A small image diffusion model, trained from scratch: norm layernorm, width 192.
Rows from block 3 of a small image diffusion model, named by matrix and row number. Rows with one number belong to one neuron. Each number is 500 + 50 x the weight over its row's rms, rounded and kept within 0 to 999. All counts start at 0. Numbers have three digits each. After the name is the row's rms in percent of the matrix's.
After each neuron's rows are labels from the 100 images, of 14976 (inputs lightly noised), where the neuron reaches its highest value: "top examples" is what is common among them; "peak at" is the part of the image that holds the peak. Only what is clearly more common there than usual is listed. The data: photos with spoken descriptions (Open Images, Localized Narratives).
# fc1: MLP up (model.blocks.3.mlp.fc1.weight, 768x192), inputs 0-191
# fc2: MLP down (model.blocks.3.mlp.fc2.weight, 192x768, transposed), outputs 0-191

fc1.763 096:480500501500500507500500506500819504510499506476500498500452503488577504294501500570503499500500477500500458497528500431500500362473504484500481500498539499497633502568459541638506637500500500549500493484497435499500500548494498506584501500500508500500488491505623519543500499500500500510500490523513499465512500500395500504497493467509474571470490501519488500500500525539500416500539500586500584500500491499490483502428500507504500513485501506453334503502500502514500512500537500621498497500548501511500509494502501500500500500500320576500500273502492500502476500542496490500
fc2.763 144:470498516506478500485498500501500501500336502501551500496500490501523500472500487500500500501500486491491872500500478550534500515511581500549500500533507425500431483499500521536542500475420504428498498500499518472500500573500501518475581499496482519449493501500500510518500500469493500503562500490489500500434526750584500502505501498500501500504500500500564500505495441500490493831567501482500535502499500499501492500610500500500482500504500499500502460500501548502499520500500500500509499500503489560500516491500515500514441500500500587500489615497500500514498500501472500501
top examples: text has "sky"; text has "trees"
peak at: top centre; top left

fc1.3 126:496500473506500496500495500496500500501498503492500500498500500499499499498499495518500498500500500500385510500500500500500509471529502499500500466504498498501500500513495507500500522512505500503488500651499560499499498501500500484500505500500500501500500499506494488828500501542500501506611505500495407504500449470499500503534498498500500498500504503527498499500500500504500498500500500500699500500475468500431509500502500501500500476503497498498500539518501460495508513500502500500483500500499326500500511503501499500480492500500423508500488502396499500496495500928500500371
fc2.3 118:500496500471548558512500500500495501499504500500506500501500500498503500500447502385468501499500499500479500501500749500433505490495500502496495500500500503500231503507619500498500500495499524517522500499487428808500500507496500500500500498497500488775500500500500498338500493505497501510467505500494532498407500500496500539497506511500499465500557500500488495502486500499507500502500505547462464500500500506514428482461375500500501500498504498500618500500500500500499500500500500500479498500506586525488499500528507501482332500500500500500494500485500500475501500520496500509
top examples: text has "grass"
peak at: centre

fc1.290 072:528500527500500497494502685532555478498501507516500477500500574576500500501500496500667513499500544500483501500500534501460667499510500540500500503499480491504499500500412502615500500494504500485500499430500198488478499396501613436501490497477502500500500500497500492657500485500500500500499497515501417555500500498500500500500501592501500515445500500510500500493503733513500496500503501493453500502499499499479499391488500462497380508512410500391500500540500527495489564500507500641500420500501451499500501506514497500499445500500494550500500634503499500514498500419508500500
fc2.290 097:499501503518456324500502500502500500502504500507499502500500510567657500451499499500467555497505482500481500496500107372494602495429519489496504499500500504500538528503503457500322500497495501501528500555500500396500500499518501500500500533493549495469539498500500480500500620499500500500549501502500478508502491514500499463512499402500500626451473508500500500505502500500501479500501460508502500499508500496528500500497551500499500498501341504499310500500500493500527499500500500500500543500431651503488500503541493500500500500500500363500510476500500500501500500492489500501
top examples: text has "red"
peak at: centre

fc1.259 107:500478418500499553500446467504500500496510500557500484507547544483743499500500499492500500564500498500533504505499500500187500500489500485500500500503631501500695498498547501492500489490500500495481499540500498588499511293500500495501465500501503500500500501499500501489500504500500500501509519460499518490541504351485492506502499519498498406498577506502500500508500500495500500500500500461496507500522503501509502500511500520500500500594541491642756511499501498498303500511498500500511500500509499500500506465507497500501502500500500470500500535506502500500495500494498500501
fc2.259 068:500505491494499500500500500454500451492533500500529498503500458500229500500504497490274500532500500500461500499500500503499516469497504500507269501500500602500502501499516433485504500473500509468501501500590500500500500534496502501500500500500500498500500500500500499495500501504500499505499513502503524470528500499505500500501499501500500496500500500500488443500497500500200491501507500444500620467523500502504503500553491500502500502507500500499504500500500530501503523500500500500499502500469490499493496436471500500506501500500500865500503516499500500543501500448500500503
top examples: text has "sky"
peak at: bottom right

fc1.152 074:485518500500500496409485426500500507500544509499499505554523473502500503500518499499500516508499564500514474488500500500360498498513500516500500498501529500500500500500500507501500468518550500567501497500313501500500502500500500512486501501500474504500500502499491527500500515500500500521500506496500508505542499501494500331501502507500552500501605500499557500400500500501499500500530501509505499484521500500512502500500500500501500495500500461462500517500500366501020500500499500500460504500493494502501497523490506500279500500501500498500500499508500500497645500496461500542
fc2.152 077:504491512517530501498500500526500500395500500502532497501500542499499500501493500496496500500500511504527495500500500500480500491499497500504501500502500505500524500499500500500501499463541489720500486500529501500500500488500484494501521500500502500539516501500500356499500498523501500451500502497500498498502499510466500502400498491500509498501500500500501499475493504498526490638499501501501468500502500467500535534500485500500500453524500636499449500500502506441999499500500500500500500500496504455500554499501431494523498500500500453500317500500500500471500500505615500512
top examples: text has "sky"
peak at: middle right

fc1.579 097:499501484500500497495494500498500498470444596500500499481502500497502500330502492702500498500507500501560500502532605458442500498500685496869499500504500518501534421582508509596499481505370500500525500490498500489500501500500506507501500510500491512500500500500500512502500500500500500577305500503500502594636501559470500482493497499499492500508525497496547500509500500536500465500500500561500392469505499501504507500499503507503482500496492500493504500500501490560354501500500500502502502500500500500500497564500457500531500499499500523500500436503497424522513499477643500499
fc2.579 164:499492306531500389500471500499500498500473500500494504500500500513500500414491499616508500494500496500497513513500489516723553500500472492463500501500510486500647481500412658534418500499500500456513502503500500479500500500509500500497475500497440501354483501500500500491500500506454497610665500465487519479500557501641500498497501460500495523501500500500500501446450424500537500540498501432492709396500500498498339514481405500500500498503501500500769500500500514431543500500500500500503500500479501520499501512500509500502482500500500479500500496500503500500500500491503500513
top examples: text has "sky"
peak at: top centre; top right