Rows from block 3, named by matrix and row number. Each number is 500 + 25 x the weight over its row's rms, rounded and kept within 0 to 999. All counts start at 0. Numbers have three digits each. After the name is the row's rms in percent of the matrix's.
# proj: attention output (model.blocks.3.attn.proj.weight, 192x192), inputs 128-191
proj.0 027:501500500500550494500500463494500500502492492495501496500497499502500549500500502498504500499496510504483500503500500502503500500501500503505494500498500500554496470501484438500501502489497473
proj.1 023:519384500438509500423500492500492500598500486547500500500500500521500503538500500500535500500500500471500497502481536504500500499500500500500500560469500500500498399504500500478500576500482505
proj.2 017:496500500511501448500500500500499448500500500477500498505500500500500502544493500500499500502496463500386500491500497499477500500501501499560499504500492500501498500500500604499470500500503501
proj.3 019:502500499499434516510500513501493490499500500471493500500504493489578504501504490503501497504502500500504516545506501485496496507500484525498495499502494508419500509500506468493500500500499437
proj.4 021:586500500500500500500504358500500500500500500500424500500500500500440500478500500491501500500500500489500500539500500500501500500500500500459500510488500500500500500502375454500500500500500507
proj.5 014:492500510503495494499517500491503484501500483497502489501503499484500500500510504501502495628502500503500501494502499476509499500500497500500502501424504500501499500500500500585368502497501391
proj.7 021:448491500514484438500507500496499503500499479503499508500502500441496500510500506508508499508498491470497495507500486548574498500497489500560498500459507492486489499502500516611500500478482499
proj.9 190:502603493502500500500497500496504500500500501499500500500500500544500563472507500502501500500500500500500497500499500500501500500500500500499499500620542500500502500501500497500501500500504500
proj.10 012:504444500498500500500500500498587466500500500497507500500473500500500454499552500502488500503500494512591493500518494501500500500500496497513549500464507476517500500500500446500500500500517500
proj.11 183:505426500500500500500500500473500500500500500500500500500500500475500501513468500499499500500500499500500499500488504500500500500500501500500500500532469501500500500499500500500500500500501499
proj.12 162:500500497498487387500500500500478523500493500526500461498501500500500499500500500500398500618497500500500501500495501495493500500500500500500500503500500500498500500500500500540338500544500462
proj.13 146:500500502500500495500500500500517496500566499500500500501500500500500502501501500500433500504565500478500500500499499500720500500500500500460500500500500500501500500500500500510539500468499531
proj.14 065:500500500500500500500500500500507496500499500506500542500500500500500499500499500500463500502480500511500500509500500500502500500500500495418501500499500500500510500500500500544491500497500522
proj.15 113:364517475500500500500444500539509500500500500500500500500500510508500529476500500721500500500500508500494526500571500500500500500500488500500501500502500500499500500500500470504500500498500500
proj.16 073:500481494501545446501500500474505500500494460505496500524444428503500507516620502547498431497441496500510503505470512500507499500499514501501500469562510498527438500487500519502500497498584500
proj.17 059:514502499500500500500500500495500500500500500500500500500500500531500500507576500602500319502500500500500500500499500500500500500500500500500500497517495498500500500488500506501500500500527500
proj.18 175:500500500501500500500500500499502504500500500471500500500500500498500499499498500500584500504396500500500500503500500505492500503500500504499411497502500502500500500500500500497504500599500519
proj.20 018:540500491500500500497489500517497412488501505518496494504474521556500483555438500427493501492495498502490516499501512498493500498503484492440497561417490518501500501493501446490499489500458497
proj.21 052:499500566500500500500500500498499500500500499500500500500500500500500500501518500528500491499500500500503500500483500500500500500500500500500500499500544501500500500500500500500500500500500500
proj.22 049:507494518497481463500631500501505477500500555500502500509501497414500500441505500500500500484499502498504499500493500480509500500500500500500495478497498495500497500513500497500501500500613496
proj.23 007:421498502506500513500507500457505508500501479500468500501500496517500498508480498501496500517500478503504480500491503500499500500500505492499501505503506493500502500503501507509495478503484502
proj.24 060:500500503500500500500500500502513538500447500485500544500500500500500501500499499500436500503500500458501500500501500502468500500440501508500498499501500500503500500500500500520510500378500497
proj.25 070:524503466499500467500500500515495496500500500500500500500500488543500502468518500561500499500500501500483501501554500501500500500500504500501500504566478538500499500500500481502500500500502500
proj.26 217:500500500499500497500501500499499557500500497521500500500500500500500500500500500500500500496521500255500500500501500500500500500500500501500500500498500499500500500500500500500479500500499500
proj.27 145:500500500497684504500491500500500500500500500499501500575500500497500565500499501501500500500500500497500500500500500506500500500495500500500500500495500500757538500500500501500493500500500490
proj.28 024:471507485500390349500497500517499488500452501513512501423500500531500530484554503489514499530418517526489537502512501523463500501497502528507429481502480500436479503499499525466512505417500494
proj.29 097:303500500500500500500500500504500500500500500500500500500393500492500500500500500500500500500500548500500500500502500500500572500500496500500500506500500500500500500500500500500500500500500500
proj.30 064:533449621502501502500505500450500501500500499498498500500499500500500500504432500497498566496500500503503644500497501500498500500500500500500499501721500501500500500500500553500500498500499496
proj.32 087:516499500500499505500500500501448500500503500511500500496500499500500499500503500502541500512271500424500500500502501498499500500503498480503407499501500501500509500500500500477497500508500504
proj.33 007:511500500500500500500500500510500500500500500500502500500500499500500500495511501500500500500500503497499500500500498500500500500500557502501498500499501500500500500500500268501502500500500500
proj.34 038:450501466505499514498501495479505504528500500478454501488494500469500503502457592500490510502500441511603495496500517500497497496500551501498514571521500436495541505500529499521507438503488495
proj.35 158:500500500500500499500500500500527500500619500502500500500500500500500500500500500500450500452396500500500500500500498496556500500500500440500528500500500502500500500500500499519503500500500483
proj.36 022:500500501500500500500500500499493536500500500500500500500500500500500500500500500500500500547500500462500500500501500499500500500500502500500376500501500500500500500500500500386589500500500501
proj.37 008:498469500500497500500500500495502500500500500500500500500499500501500500470503500500498500502500505501744611500494498501500500500500488500499500500425498500499500500500500504505500500500501500
proj.38 007:499500498500501497500500500499500500500500500500500500500500500501500504500510502501500500499496501501501500500500501703500499500500501500501505500500500523502499500500500498500499500500500503
proj.39 096:491500495500498498500501500500498500499511499503500649500501500502500500503500499499456500523504500527501500500498499549468501500450500522351500497500500504498499500500500504474512500364500526
proj.40 102:486510487498736598500499500648500521500498500496500500500500500500500506486503500500501500521500513508501499500486500500498500500500491500498498498506500500500515500499500496500411500493501493
proj.41 104:500498506500500500500331500500500500500500499500500500500498523563500493497484500475500653501500500500500500500491494501500500500500500500500500500501502500500500500500500500501500500500500500
proj.42 007:502498501510534494500499500418506498499499519510506500501485500501500506501557473513509492509458495499507477516510503504502513500500466499495493501500496594510491502494495502505501515494600506
proj.43 036:505500518353500498500500500499483496500500500493504500500475500500500502504502497499507500504499496497370501501505501500500506500500482500500499512492500272500497500500499574478502506498500483
proj.44 089:501500498499498422500500500500499507500580497508500511500501500500500500500500500500503500526498500548494500490500500509521500500499499465402500500500500500500500500500500500516394500290500451
proj.45 075:495500508500500500500500500491500498500500501501500500500500500518500500472500500500500500500500500499501492500600504500500500500500501500500500494501260500500500500503500515499499500500502500
proj.46 069:499502502500500536500498500499528492500699535505500474491500500492500492500500492500504500500502542503502497499492507498542500500506500473426520506500503500494335500500500500510469500501512502
proj.47 110:501514500500497504500495500499500499500502672500500500500504517569500456492435500499500504500500498500500500500503499500500500500500500500501500498488500503500500500366500502500500500500500499
proj.48 029:470429501500506498500500500496550454484499499580466498504498500463500434499500500499447500498497502501512500556499554492500500622499508500500502478460501500507499500500500472481500473500500584
proj.49 015:500500473500499556522500500501499500500500469490453500500500501499500499500430499463500500500500498500552501515501500524499500500500501500503500453500484593500500524500500501499500500500422347
proj.50 024:500519500545500502500500498500538466520500500499500499500500499499491500500525518500500500498500487485500509500542490500484500500500500485501500500500500538500521500501500500500488500500500499
proj.51 036:506457500528436500500512500452500538500500498461500500500501500471500486523510500499464499569448493473482500499467459493500500500501462470498492460479496500487500499497498508482555526584504499
proj.52 032:498488446537505497501500475492574461465503511608450499501500500489500443499505501495500501475491526500493499504499496490503500528501495500500500499484447574515500500500473497555388444501508553
proj.53 016:502502422500500496490499488457607501500498503552499501500497500500571500500501500500500500502502500490500503501501500500500500500500500500500498525500407500500500496500484499500536500500506544
proj.54 138:500500500499500496500500500500447484500511501515500500500500500500500495500496500500527500525408500472500501497499502500497500500500500500416449499500500496501509500500500500412484500500500497
proj.55 019:500500499454500500500500534500499503500500496615404500500499500501435531496497499467563500498500499524493501570500500465499500500500516549500500501438470445500500500500531502509500500500491500
proj.56 034:497499503502495504501499500498508543503501510504596504494502509416500492492525524510411501500444505502501487492557497544502500496500519398499500498500500500500526501495500498502500504501546586
proj.57 096:497500508503499499500500500500525498500500500447503449498500500500500516500500500500389500472487491565505500477524502486431500499506496485516475494499502500499500500500501502442434500443500497
proj.58 048:571506499504496474500501506517500473502514498497502495503500500527500508501500471489531499503578477528551482501490486443502500500500539614503496501482485508458487500501505497511480473483491380
proj.59 119:497500500500518540500500500500503500500498500501500500674508500490500501502500500502508500500436500501496524500516500494507500500500498500500496499468486500500500500500500501501500500500517501
proj.61 190:500500500500500566500500500497504500500500500493500500283500500498500505500500499500500500500500500500501500500500500500500501500500500498500500498499503500500500500500500500500500500500500497
proj.62 141:500500500500500500500500500500500686500500500497500500500500500500500500500500500499500500501500499458500502501500500500445500500500499500500451500498499500500499500500500502306527500523500469
proj.63 012:497500501584500499500500500501500500463500500501500500501501500539514502498519500500583500500500499500501499499336500500499500500500500549503500500520529500501500500500500495499500455493500687
proj.64 210:500499505500500499500500500503565467500500500500500500500500500496500500500500500500503500536426499500500500491499500457565500500500500518522500501499501500500500500500500501315495500430500500
proj.65 043:525503420495492491500483500500500500499489531480500500500492501501500501483546513455543497481500539526501521480456491484491500500499508500744501512453476496501500506500500500492504500500491490
proj.66 149:501500500500500500500500500499506500500500500500500500500500500500500500500500500500499500516500500356500500499500500500500500500500500499500405500500500500500500500500500500507501500500500503
proj.67 087:508500500495503500500500500521500500499500533502500500500501500504500500500500508499498500496500680500501500502500499506500491500500520501500500490500502487500500500500500474501505500500500502
proj.68 146:497500501501500504500500500500510506500500500556500500500500500501500501504500500501492500687500500515499500500500500536451500500500500497500499500501500506500497500501500502603530500519498359
proj.69 152:496500500525500500500500500475500500500500500500498500500395500500500500503500473501500500500500338500513500500500500500500548500500508500500500500501500499500500500500500527500500499500500500
proj.70 030:496500500500500500500500486497500435495500507609424500500500500479500501500514500500500500460500500433513500535500501500500500500500500465500467500500500500500500500500490500435423498523510569
proj.71 008:500500500500500507500500500503502491500500500498500500500502500501500496499481502500500501498505500500500500500500500500499498500500500500500500497501502499502504500500500500499504500501499498
proj.72 110:500500500500500500500500500506500500500500500500500500500500500500500500500500500500500500500500496500453491500500500500500500500500500500500500500500500502500500500500500500500500500500500500
proj.73 152:496500467500500500500476500501500500500500764500500500500500524519500499496497500386500509500500493500500482499487494499500500500500501500500500504500499500499500500386500498500500500500500500
proj.74 035:499534575493478537499506502501448502500500426501494515515497487499500516512450501500447500497477498485498496497596506499462499502493503495502492451504499513485476498501501529513493500506458499
proj.75 171:501499500500521514500500500500500495500504501501500500615500500500500500503500500500497500496500500490500500500499499500500500500500500500500500501498500500527500500500500500500497500507500500
proj.76 007:500500501500500500500500500495500500500500503500500500500443497481500500498506496499500497500500498498503507500502500500500500500500500500500501631500501500500500500501500503336498500500500500
proj.77 047:502499500499500500500500500500499501500499500507500500500500500500500500500500500500500500500486500499502500498500501341502500500719500500454499500499500500500500500500500500499500500500500492
proj.78 162:496500500500500501500548500510500500500500593500500500500500502481500488445525500500500500503500500500500501500502446501500500500500500499500500500475500500500502500500500501501500500500501500
proj.79 119:500500503501498527500500500500493514500523500500500500500500500502500489500500500500509500499463499499500498509500500500533500500500500478498498501501501500499500500500500500598497500500500505
proj.80 007:500500500500500500500500500500543500500500502500500500500501500500500500500500500500500500499500501500313499500500492500500500500500501500500500500500500500500500500500500499553500500500500500
proj.81 074:500500500500500500500500500506556441500576500504500423502500502500500501500497500500401500507527500499500500513499502520544500500500499499500441500501500500499499500500500501405505500500500496
proj.82 147:500502500500500503500500500492501500500507500500500500500500500500500500501497500500500500545500500495500502503500505488491500500500500500493500500504498500500500500500500500512784500522501496
proj.83 145:502506503496578479500500500497499501500497500498500500433500500501500524501495500500500500499494497492501498503496500500512500500501500500518502500500508500520434500500500500507499500505495499
proj.84 154:499486491500500500500500500500500500500500500500500500500499499495500501494487500505500504500500501501499431500517500500500500500500513501500500547508494499500505500500500481500500500500499500
proj.86 017:503500488481500500501500500305511505499500497498499500507516502514500502508499505497502501500500606497530504500494500503500480500500500500500494417504501375500500500501500483496536500500489496
proj.87 015:494496499499481514497496500536511662500471499488496500493497507507500536505488492497488502509498490453498485500478531490494502500499498500496480507505505513476501498501500526572465497489495556
proj.88 058:499500500500501443500500500501500480500500500507499666500500499497500500505501500500500500422500500498501500492500500493498500500500501510500528500500500498493497500500500500537507499473500503
proj.89 149:497500500497500499500500500493499500500500500500508500500502500500500500500500616500500500500501572500492500500499500501500474500500499500500500501499500502500500500500498500500500510500501500
proj.90 071:501500501451500500500500500497507500500500500500500500500503500500500500503498501500499500501500503500501500500499500501500496500500441500500500499499501479500499500500500501506500500500500504
proj.91 080:500500500478500500500500500500500500500500500500500500500500500500500500500500500500500500500500500500499499500500500500500500500500500500500500500500502413500500500500500501500500500500500500
proj.93 065:500501500500499498500500500500501501500500500500500371500499500499500504499515500500254500483567500499501500500501500501500500500500500499500500501499500500499497500500500499502502500500500500
proj.95 176:500499500500182498500500500500499500500500499500500500592500500500500499501499500500502500502501500501500500500499500500500500500500499500500500500500500500509509500500500500499500500500499500
proj.96 212:500502500500483257500499500500500499500508500499500500479500501500500504498512500500500500501494500500500500500500500500501500500500500500500500500500500501519621500500500500500500500499504497
proj.97 039:539515553439499503500501500473480499483439500501557500500497498501500497500493498495500500499505492498500500500500437520500502500500499485499500499501500447500501500502500500500504489500498500
proj.98 018:498542500500500500500499500546498503502500502501500501500500501536500500502513499500497500500486496500498501499498500502499500500500501500500499406515501500500501500500500498500501550502500505
proj.100 126:500500500251499500500500500499500498500500500498501500500498500500500500499497500500501500502501493500500500500501500500497500500500288500499500501501500487500501500500497537500500501502500497
proj.101 071:500536501497500500499470500514495485501500500504501499499500490501500496490556496529519475500505545496501565507511473501500500500500468500501500452494500500499502500501499509489481503499513514
proj.102 111:500517499494584610500500500500500509500500500502501505592500500509500502501503501500497495487486500498499500501500500499500500500500500504497500500500500500765555500501500500500500500501500501
proj.103 072:534500542500426622500503500500515503500521497486500500493507488471500499498504500514499497497601500512499535497477500481454500500501499496500499494528500500473635500500500501475500500575500492
proj.104 212:501355502500509475500500500497500501500500501500500500500502604514500524496474500500500549500500500505501500500505590500500500500500500500500500497569500500500500500479500500498501500500512499
proj.105 112:500499500500500500500500500499502458500634500533500445498500500500500499500500500500565500481499500500499500500500500500541500500636500466500499501500500499495500500500500500500495500528500498
proj.107 131:500507498500496421500500500500407500500509500514500490497500500503500500500480500500366500464568507500494500510500500511483500500488497497500500499505500500498500500500500500479509501453497481
proj.108 021:500496502500500497500499500454414497507501502511500492500503500574500500497508503484499500501501500503500503499428497512500497500502499501500506500500499500503500500500500493387500521501502495
proj.109 023:471493587505502499503500500485496509500500495494499500501502482490499507500535501503500497500500518491510539500483500499497492500500508498499490486488512501505500502498500519500502499500498501
proj.110 123:500555508500500500500500500492499500500500508501500500500500500557500500490492500500500500501500501500519763500502509500500500500500500500500500452573403499500500500500500560500500500500500496
proj.111 012:461436500502497499500501500511501500500500487500500501500497484501500499488511498433499500503500505501611669500495495506500502500500443500500500500409497567496500500500500502571497500500501500
proj.112 047:500500500500500500500500500500500500500500500500500633500499500500500500500498500498558500583500500501495500501500500526474500500500500548534500500500500500500500500500500500485500500433500506
proj.113 180:499478618500500500500502500500499500500500494500500500500500496490500502520500500448500500500500501500503523500572500500500500500500500500500500485536477497500500500490500520500500500500500500
proj.114 124:500500212500500500500500500500500500500500500500500500500500482497500500500540500493500497500500500500501506500485500499500500500500499500500500498499523505500500500516500534500500500500503500
proj.115 009:498503500500500500403500500505500500500500500500500500500500500500521500500500500500500500500500500536500582500500500496500500500500533500500541500503500500500500417500500500500500500555500500
proj.116 148:500500500500500500500500500198500500500500500500500500500500500500500500500500500500500500500500500500500505500500500500500509500500497500500500500500500500500500500500500546500500500500500500
proj.118 215:500500506500500500500500500500501487500500500501500500500500500500500500500500500500500500465500500521500500500500499505473500499499500500506502500500507500500500500500500500526495500500500503
proj.119 127:509507501500504500500503500491497500500500476494500500500505532577500446523471502414502501491500520500534665500513460499500500500500504500499501483499474500500500500486500509500499500481495501
proj.120 148:501500500500500500500500500500503500500508500489500438500500500500500500500500500500500500500500500520500500500500500508481500500500500500500500501500500500500500500500500501557500500501500543
proj.121 008:503500500500500504500500500500501504500500500500500500497500500695500496500492502500500500500502509500500499500501499499500499500500500502500500500500504500500502500500500501501500500500500499
proj.122 005:533481500493482545500495500476495497500512538486500500500492501516500481394500499491483501492512498489478504500475497492495508500501333493497495431490500500470500500497500513528491500524532487
proj.124 099:494497516500501487500538500500500499500500448502500500500493469432500501477580487501500499500500500500500448501498498500500514500500500500499500503421506500500499500511500490500500500500491500
proj.125 105:500500500500500500500500500500505498500500500491500500500500500500500500500500500500500500485500500494500500500500500501500500500500500500500489500501500501500500500500500500486189500503500516
proj.126 079:500501500502490503500501500503500516500241499460500500500500500500500499500498500502500500500473500500501501500500500503484500500500500512500496500500500500499500500500500502428519500500499516
proj.127 103:500483500500497500500501500497488569500500498501500524501500500505500533494501500500545500545501500457498500500500502501474500500500501499500690503547501501500500500502500500681505501500497502
proj.128 093:465500516581500500500500500506500499500500491500494500500500500515500499462579506563500479500500345500505500500499494501500488500500498500500500551497502492500500500502500477500500495500500501
proj.129 225:501497477499499500500491500497500500500500331503500500500502714505500500500500500500500500500500500500500500501499502500500500500500500500500500500500500500500500500498500498500500501500518502
proj.130 210:500499500382500500500500500499500501500500500500500500500492500500500500500500465500500500500500495500481500500500499500500535500500472500499499500499499532500500500500500512500500500499500500
proj.131 121:500500500500500500500500500500508495500451501484500549500500500500500496502500500500416500496500500494500500501499500526495500500305501498485495500500500502500500500500500500505500500506500537
proj.132 061:500493500500508498500500500499498476500472501471503498499499500495500492505500501502481500497514500413500498522496505522552500500436502457481373500503502500507500500500500500427542500527500496
proj.133 144:500503494500500265500499500499500500500500500491500527491500503503500500500497500500495502495504500368500500506500498443501500500499500464494472500500499500500561500500500493500538500630500495
proj.135 015:456499500581486504500498500460510515499500500500495502499498499502500500497501481506496502501501426489530613499531472501498501499499560526578498483502493543492503500501502457506508489499490502
proj.136 100:500500499468500500519500500472500500501500500500501500499493500497500499501500536500500500500502445500441498500500498500500554500500403500499500537501500547500503475497500556500500502500501500
proj.137 129:501500500500500565500500500501499502500454500518499500520499500499500524500488500499500500601551500567502500500501495550575501500491500502434500499482500500456437500500500500505500499327496481
proj.138 015:495499500497509500500500500500501500500500499514411500500500500499500503500500501499500500543507501398499499581497569505519500501500501499499500500498500493508500500500500500430500500500500501
proj.139 131:501497503499500724500500500500486490500484501500500500500500500500500530499530500505379500540501499493500499500500500490495500500500500500501503500498502502490496500500500500535503500494500432
proj.140 010:412500500500499500500500500500500500500500444500500500500500499499500499500500499500538500501500499499500499414500500500500500500500500500499499813481500500500500500500500500500501500501500500
proj.144 023:491472532500500544486500500499528500500500498545468502500497502499500496500495501497500503547504500499501500500500499502495501500499527500500499489490501500500526483500500499513501499528500599
proj.145 045:500500500500500500500500571500500552501500500500491500500500500475508537500500500500500500527500500500492499512500606479494500515500500469500500500500500501500494500500544606500500511512499496
proj.146 164:497500497500632498500500500498494500500500499500500500487500500500500503500499500500506500501500507500501500501507500500500500500500500497492500500503500500615500500500500500500500501500499504
proj.147 017:498514503499502500500500500500486506500500495497500502498500500500500500441488502500503501508501504498527516500510499503500499500500354500501499497495500504500501500505500501500499500500492501
proj.148 021:502500499497499497468500413502500479500500488436477499503499500500400501500460501500501499521498500452500500470499465497524500500500494500501500571500500498481500496500442502500500500500500429
proj.149 035:498501500498537533500488500499600484500492515518490502478502502526508491546491472501455505500397496572500493505504525591496503500499501530536497489559502508526501500497499498524400500500503656
proj.150 007:500500502502500497500500500500500497500500500500500500501500500497500500501534500500500499493500498500774498500497501501499500500500500495500504505497497512500499500500500557505311500500500500
proj.151 043:504500445499505500500496500509499494500500512505500500503495513488500500457471500504500517492500495515495498500500496500500502500500497499504510506502468499504502499500500478497499500500500499
proj.152 029:498517500487501497473502420500500472452499497643496500499496499478477505520502499501529498495498499499500499558494556497501502500500500502500505500500498501493497484501424501504500486499498617
proj.153 133:500494500500500518500500500523511499500502500520509500500499500500500499486498500500499500467440501717500500506500500500468500500500500576500463503499500494494544500500500499625508499570500487
proj.154 163:500500500500500500500500500500502493500499500509500496500500500498500500501496500500523500477511500492500500502500500500500500500499500548551493499500500500500500500500500501508496500497499490
proj.155 140:494498499500465618500500500500499500500502494502500500635502500500500500504498500498500500504511500487499500499498494500490500500500500507536500500489500499696682500500500499511500500505496497
proj.156 007:685500505501500495500500500304500499500500495500500500500499497497500502500507496501500498501500499499506500500597500500500503500500505498499499494500502499501499500500500509500502500500497496
proj.157 005:504500484474506496500500500502492503500500499501500499501497501550500504498471500499500504519498499505350502500503500501503503500500500500520527562630598504503497500500500505499709500499498495
proj.158 006:703502466495500490500500500520506498498498501499512500497482504542500483537504490515502498500491509504519492514488514501504519500500509496501495510511492504502493499489498500498486526500509501
proj.161 160:501500498500501500500500500500433573500489500578500493500500500500500498501499500500444500596506500522500499499500500488555500500500499516502529500504500500500502500500500500638452500494500380
proj.162 155:550500499492500500500500500501500500497500500500503500500500500497500500500500501501500500500500266500500500500500500493500500500500528500500500487502500510500500500500498501503500505500500500
proj.163 014:482476499508589487502498500491500485500507500540555497500500500461499496497507501508500496474498592500572535501529450502502500500500416476502507478422496515549488519504472503500492534498499519
proj.164 163:505570503500500500500523500480500501500500468499500500500497500424500497581500500472500499500500500501500477500499501500499500500500500501501500505407500503500501500394500499498500500500496500
proj.165 122:500501500499508504500490500501499500500500500499496500500432500500500500499498465500500500500502586500504500499499500500500571500500500500501500490500501497500502500500502500500500493500499500
proj.166 009:500501500500502500500501500500496500500500500500500500499500500500500500499499500504500500499500464498370500500519502499500500500500542500501500500611506499499501500500500507500500500499501500
proj.167 007:553502500472500508500500500521501531496500502536500500488536499500500504440500500500465500500500490553500500500500456521500500500500459500532452406501553525465500500500500500584522500495507484
proj.168 055:647505500522500500500500500500498500506500494497500501498386500498500498512496495500500501501500517500508500500495500504499695500500469500499500502498498538473500500500500526493493499500494504
proj.169 195:497500500501483500500500500500500499500500500500500500612499500500500485495506500500506500500500500500500500500501500500501500500500502500500500500504500499541667500500500501500500500500500502
proj.170 217:501500500500493500500500500500497500500500500503500500546500500500500498499500500500499500500500500500500498500498498496500500500500500500492500501500500498508628500500500502502500500492500503
proj.171 293:500500500500500503500500500500525456500489500491500500500500500500500500496500500500494500480500500499500500500500500483501500500500500496466499500501500500500500500500500500487475500500500500
proj.172 015:698494484523501499501491500590497496498495532501509500499487506508500499493519500498517495433500516500474507500508499461505501500500555497499502531501500481500501497500496501506490513500505478
proj.173 157:500500500500500500500500500500380771500500500499500500500499500502500500499500500500493500542500500500500500499500501498500500500500500500500500500500500500500500500500500500517554500500500490
proj.174 036:503513539499539500500496513501431463500492523500546499501499500529500603513501500488485500510462480474509510517452501502524500501502488500502522505532499496500477501497513536525433499500504500
proj.178 097:500500503500500502500247500501500500500500507499500500500500500445500499495478500500500501500500500500500502500513499501499500500500500500500500500501501500500500500611500500500500500500510500
proj.179 005:560504510493494481502499500532497517492500492508502510494472484494500512478515491514498489515500530581499626501505495517500517500494443506567547507497525450496498500520500595508461500498480498
proj.180 015:494502503488500489500498500501503503500494626494500500490502502560491502482503500502506500497500502572627512488484500503551500500501500505552504522505501468496487500500500500568510473466519508
proj.181 186:499505455500500514500478500498500500500500512500500500500500500592500524505512503423500501500500500500500500500495498500500500500500501500500499501502496500500500500312500500501499500500500501
proj.182 075:469500500499501499500500500472498503500500500502506500500359500496500500503503500500502500500500605500528500500500500500500697500500526500500500510501500511512500500500499505500501508500501500
proj.183 008:540520500497499511500500500456399556500498507492494501499491500574501500591500499483503500503500500499444503503466508461498501500500490516499505581503501500498500500485501419486503496463501455
proj.184 013:503499504501500500500500500502500554500502501502497501493497500516500503497500499499490500634500499501499478476494502500497502500500496512515505605509503499497500500500501498714556497494500492
proj.185 172:500499500502467520500500500487502495500525499500500506500500500502503497500493500501498500502718500502500500504501501512500500500500500499500500499514499500500609500500500501509500500522499525
proj.186 137:500500500499500494500500500500485499500579499511500500500500500500500501500500500500436500494500500500500500499501500502500500500500500534493499498501500498501500500500500500502499500517500500
proj.187 026:499500503500503517500500500502493501500500500499501500500498500500500500500497500500498500499496506316493497508501500501475500500500500496484485500497505499501502500500500501485411500521499503
proj.188 100:565500501495500500500500500520500501500500500500500500500486500499500500491528525526500500500500454500511501500507493500500500500500574500501500585495500480503500500500500519499501502503500498
proj.189 119:499500500504500497500500500500501490500511500476500452500500500500500501500500500500404500480495500619505500497500501445438500500500500510508500500500500500500499500500500501496472500456500476
proj.191 010:505424496499499461501483500594486531504500520357498497514498524502500519532499503491501506501471507498507493495548504515508496500500529501512480501505502496496409505484500533482505499492504524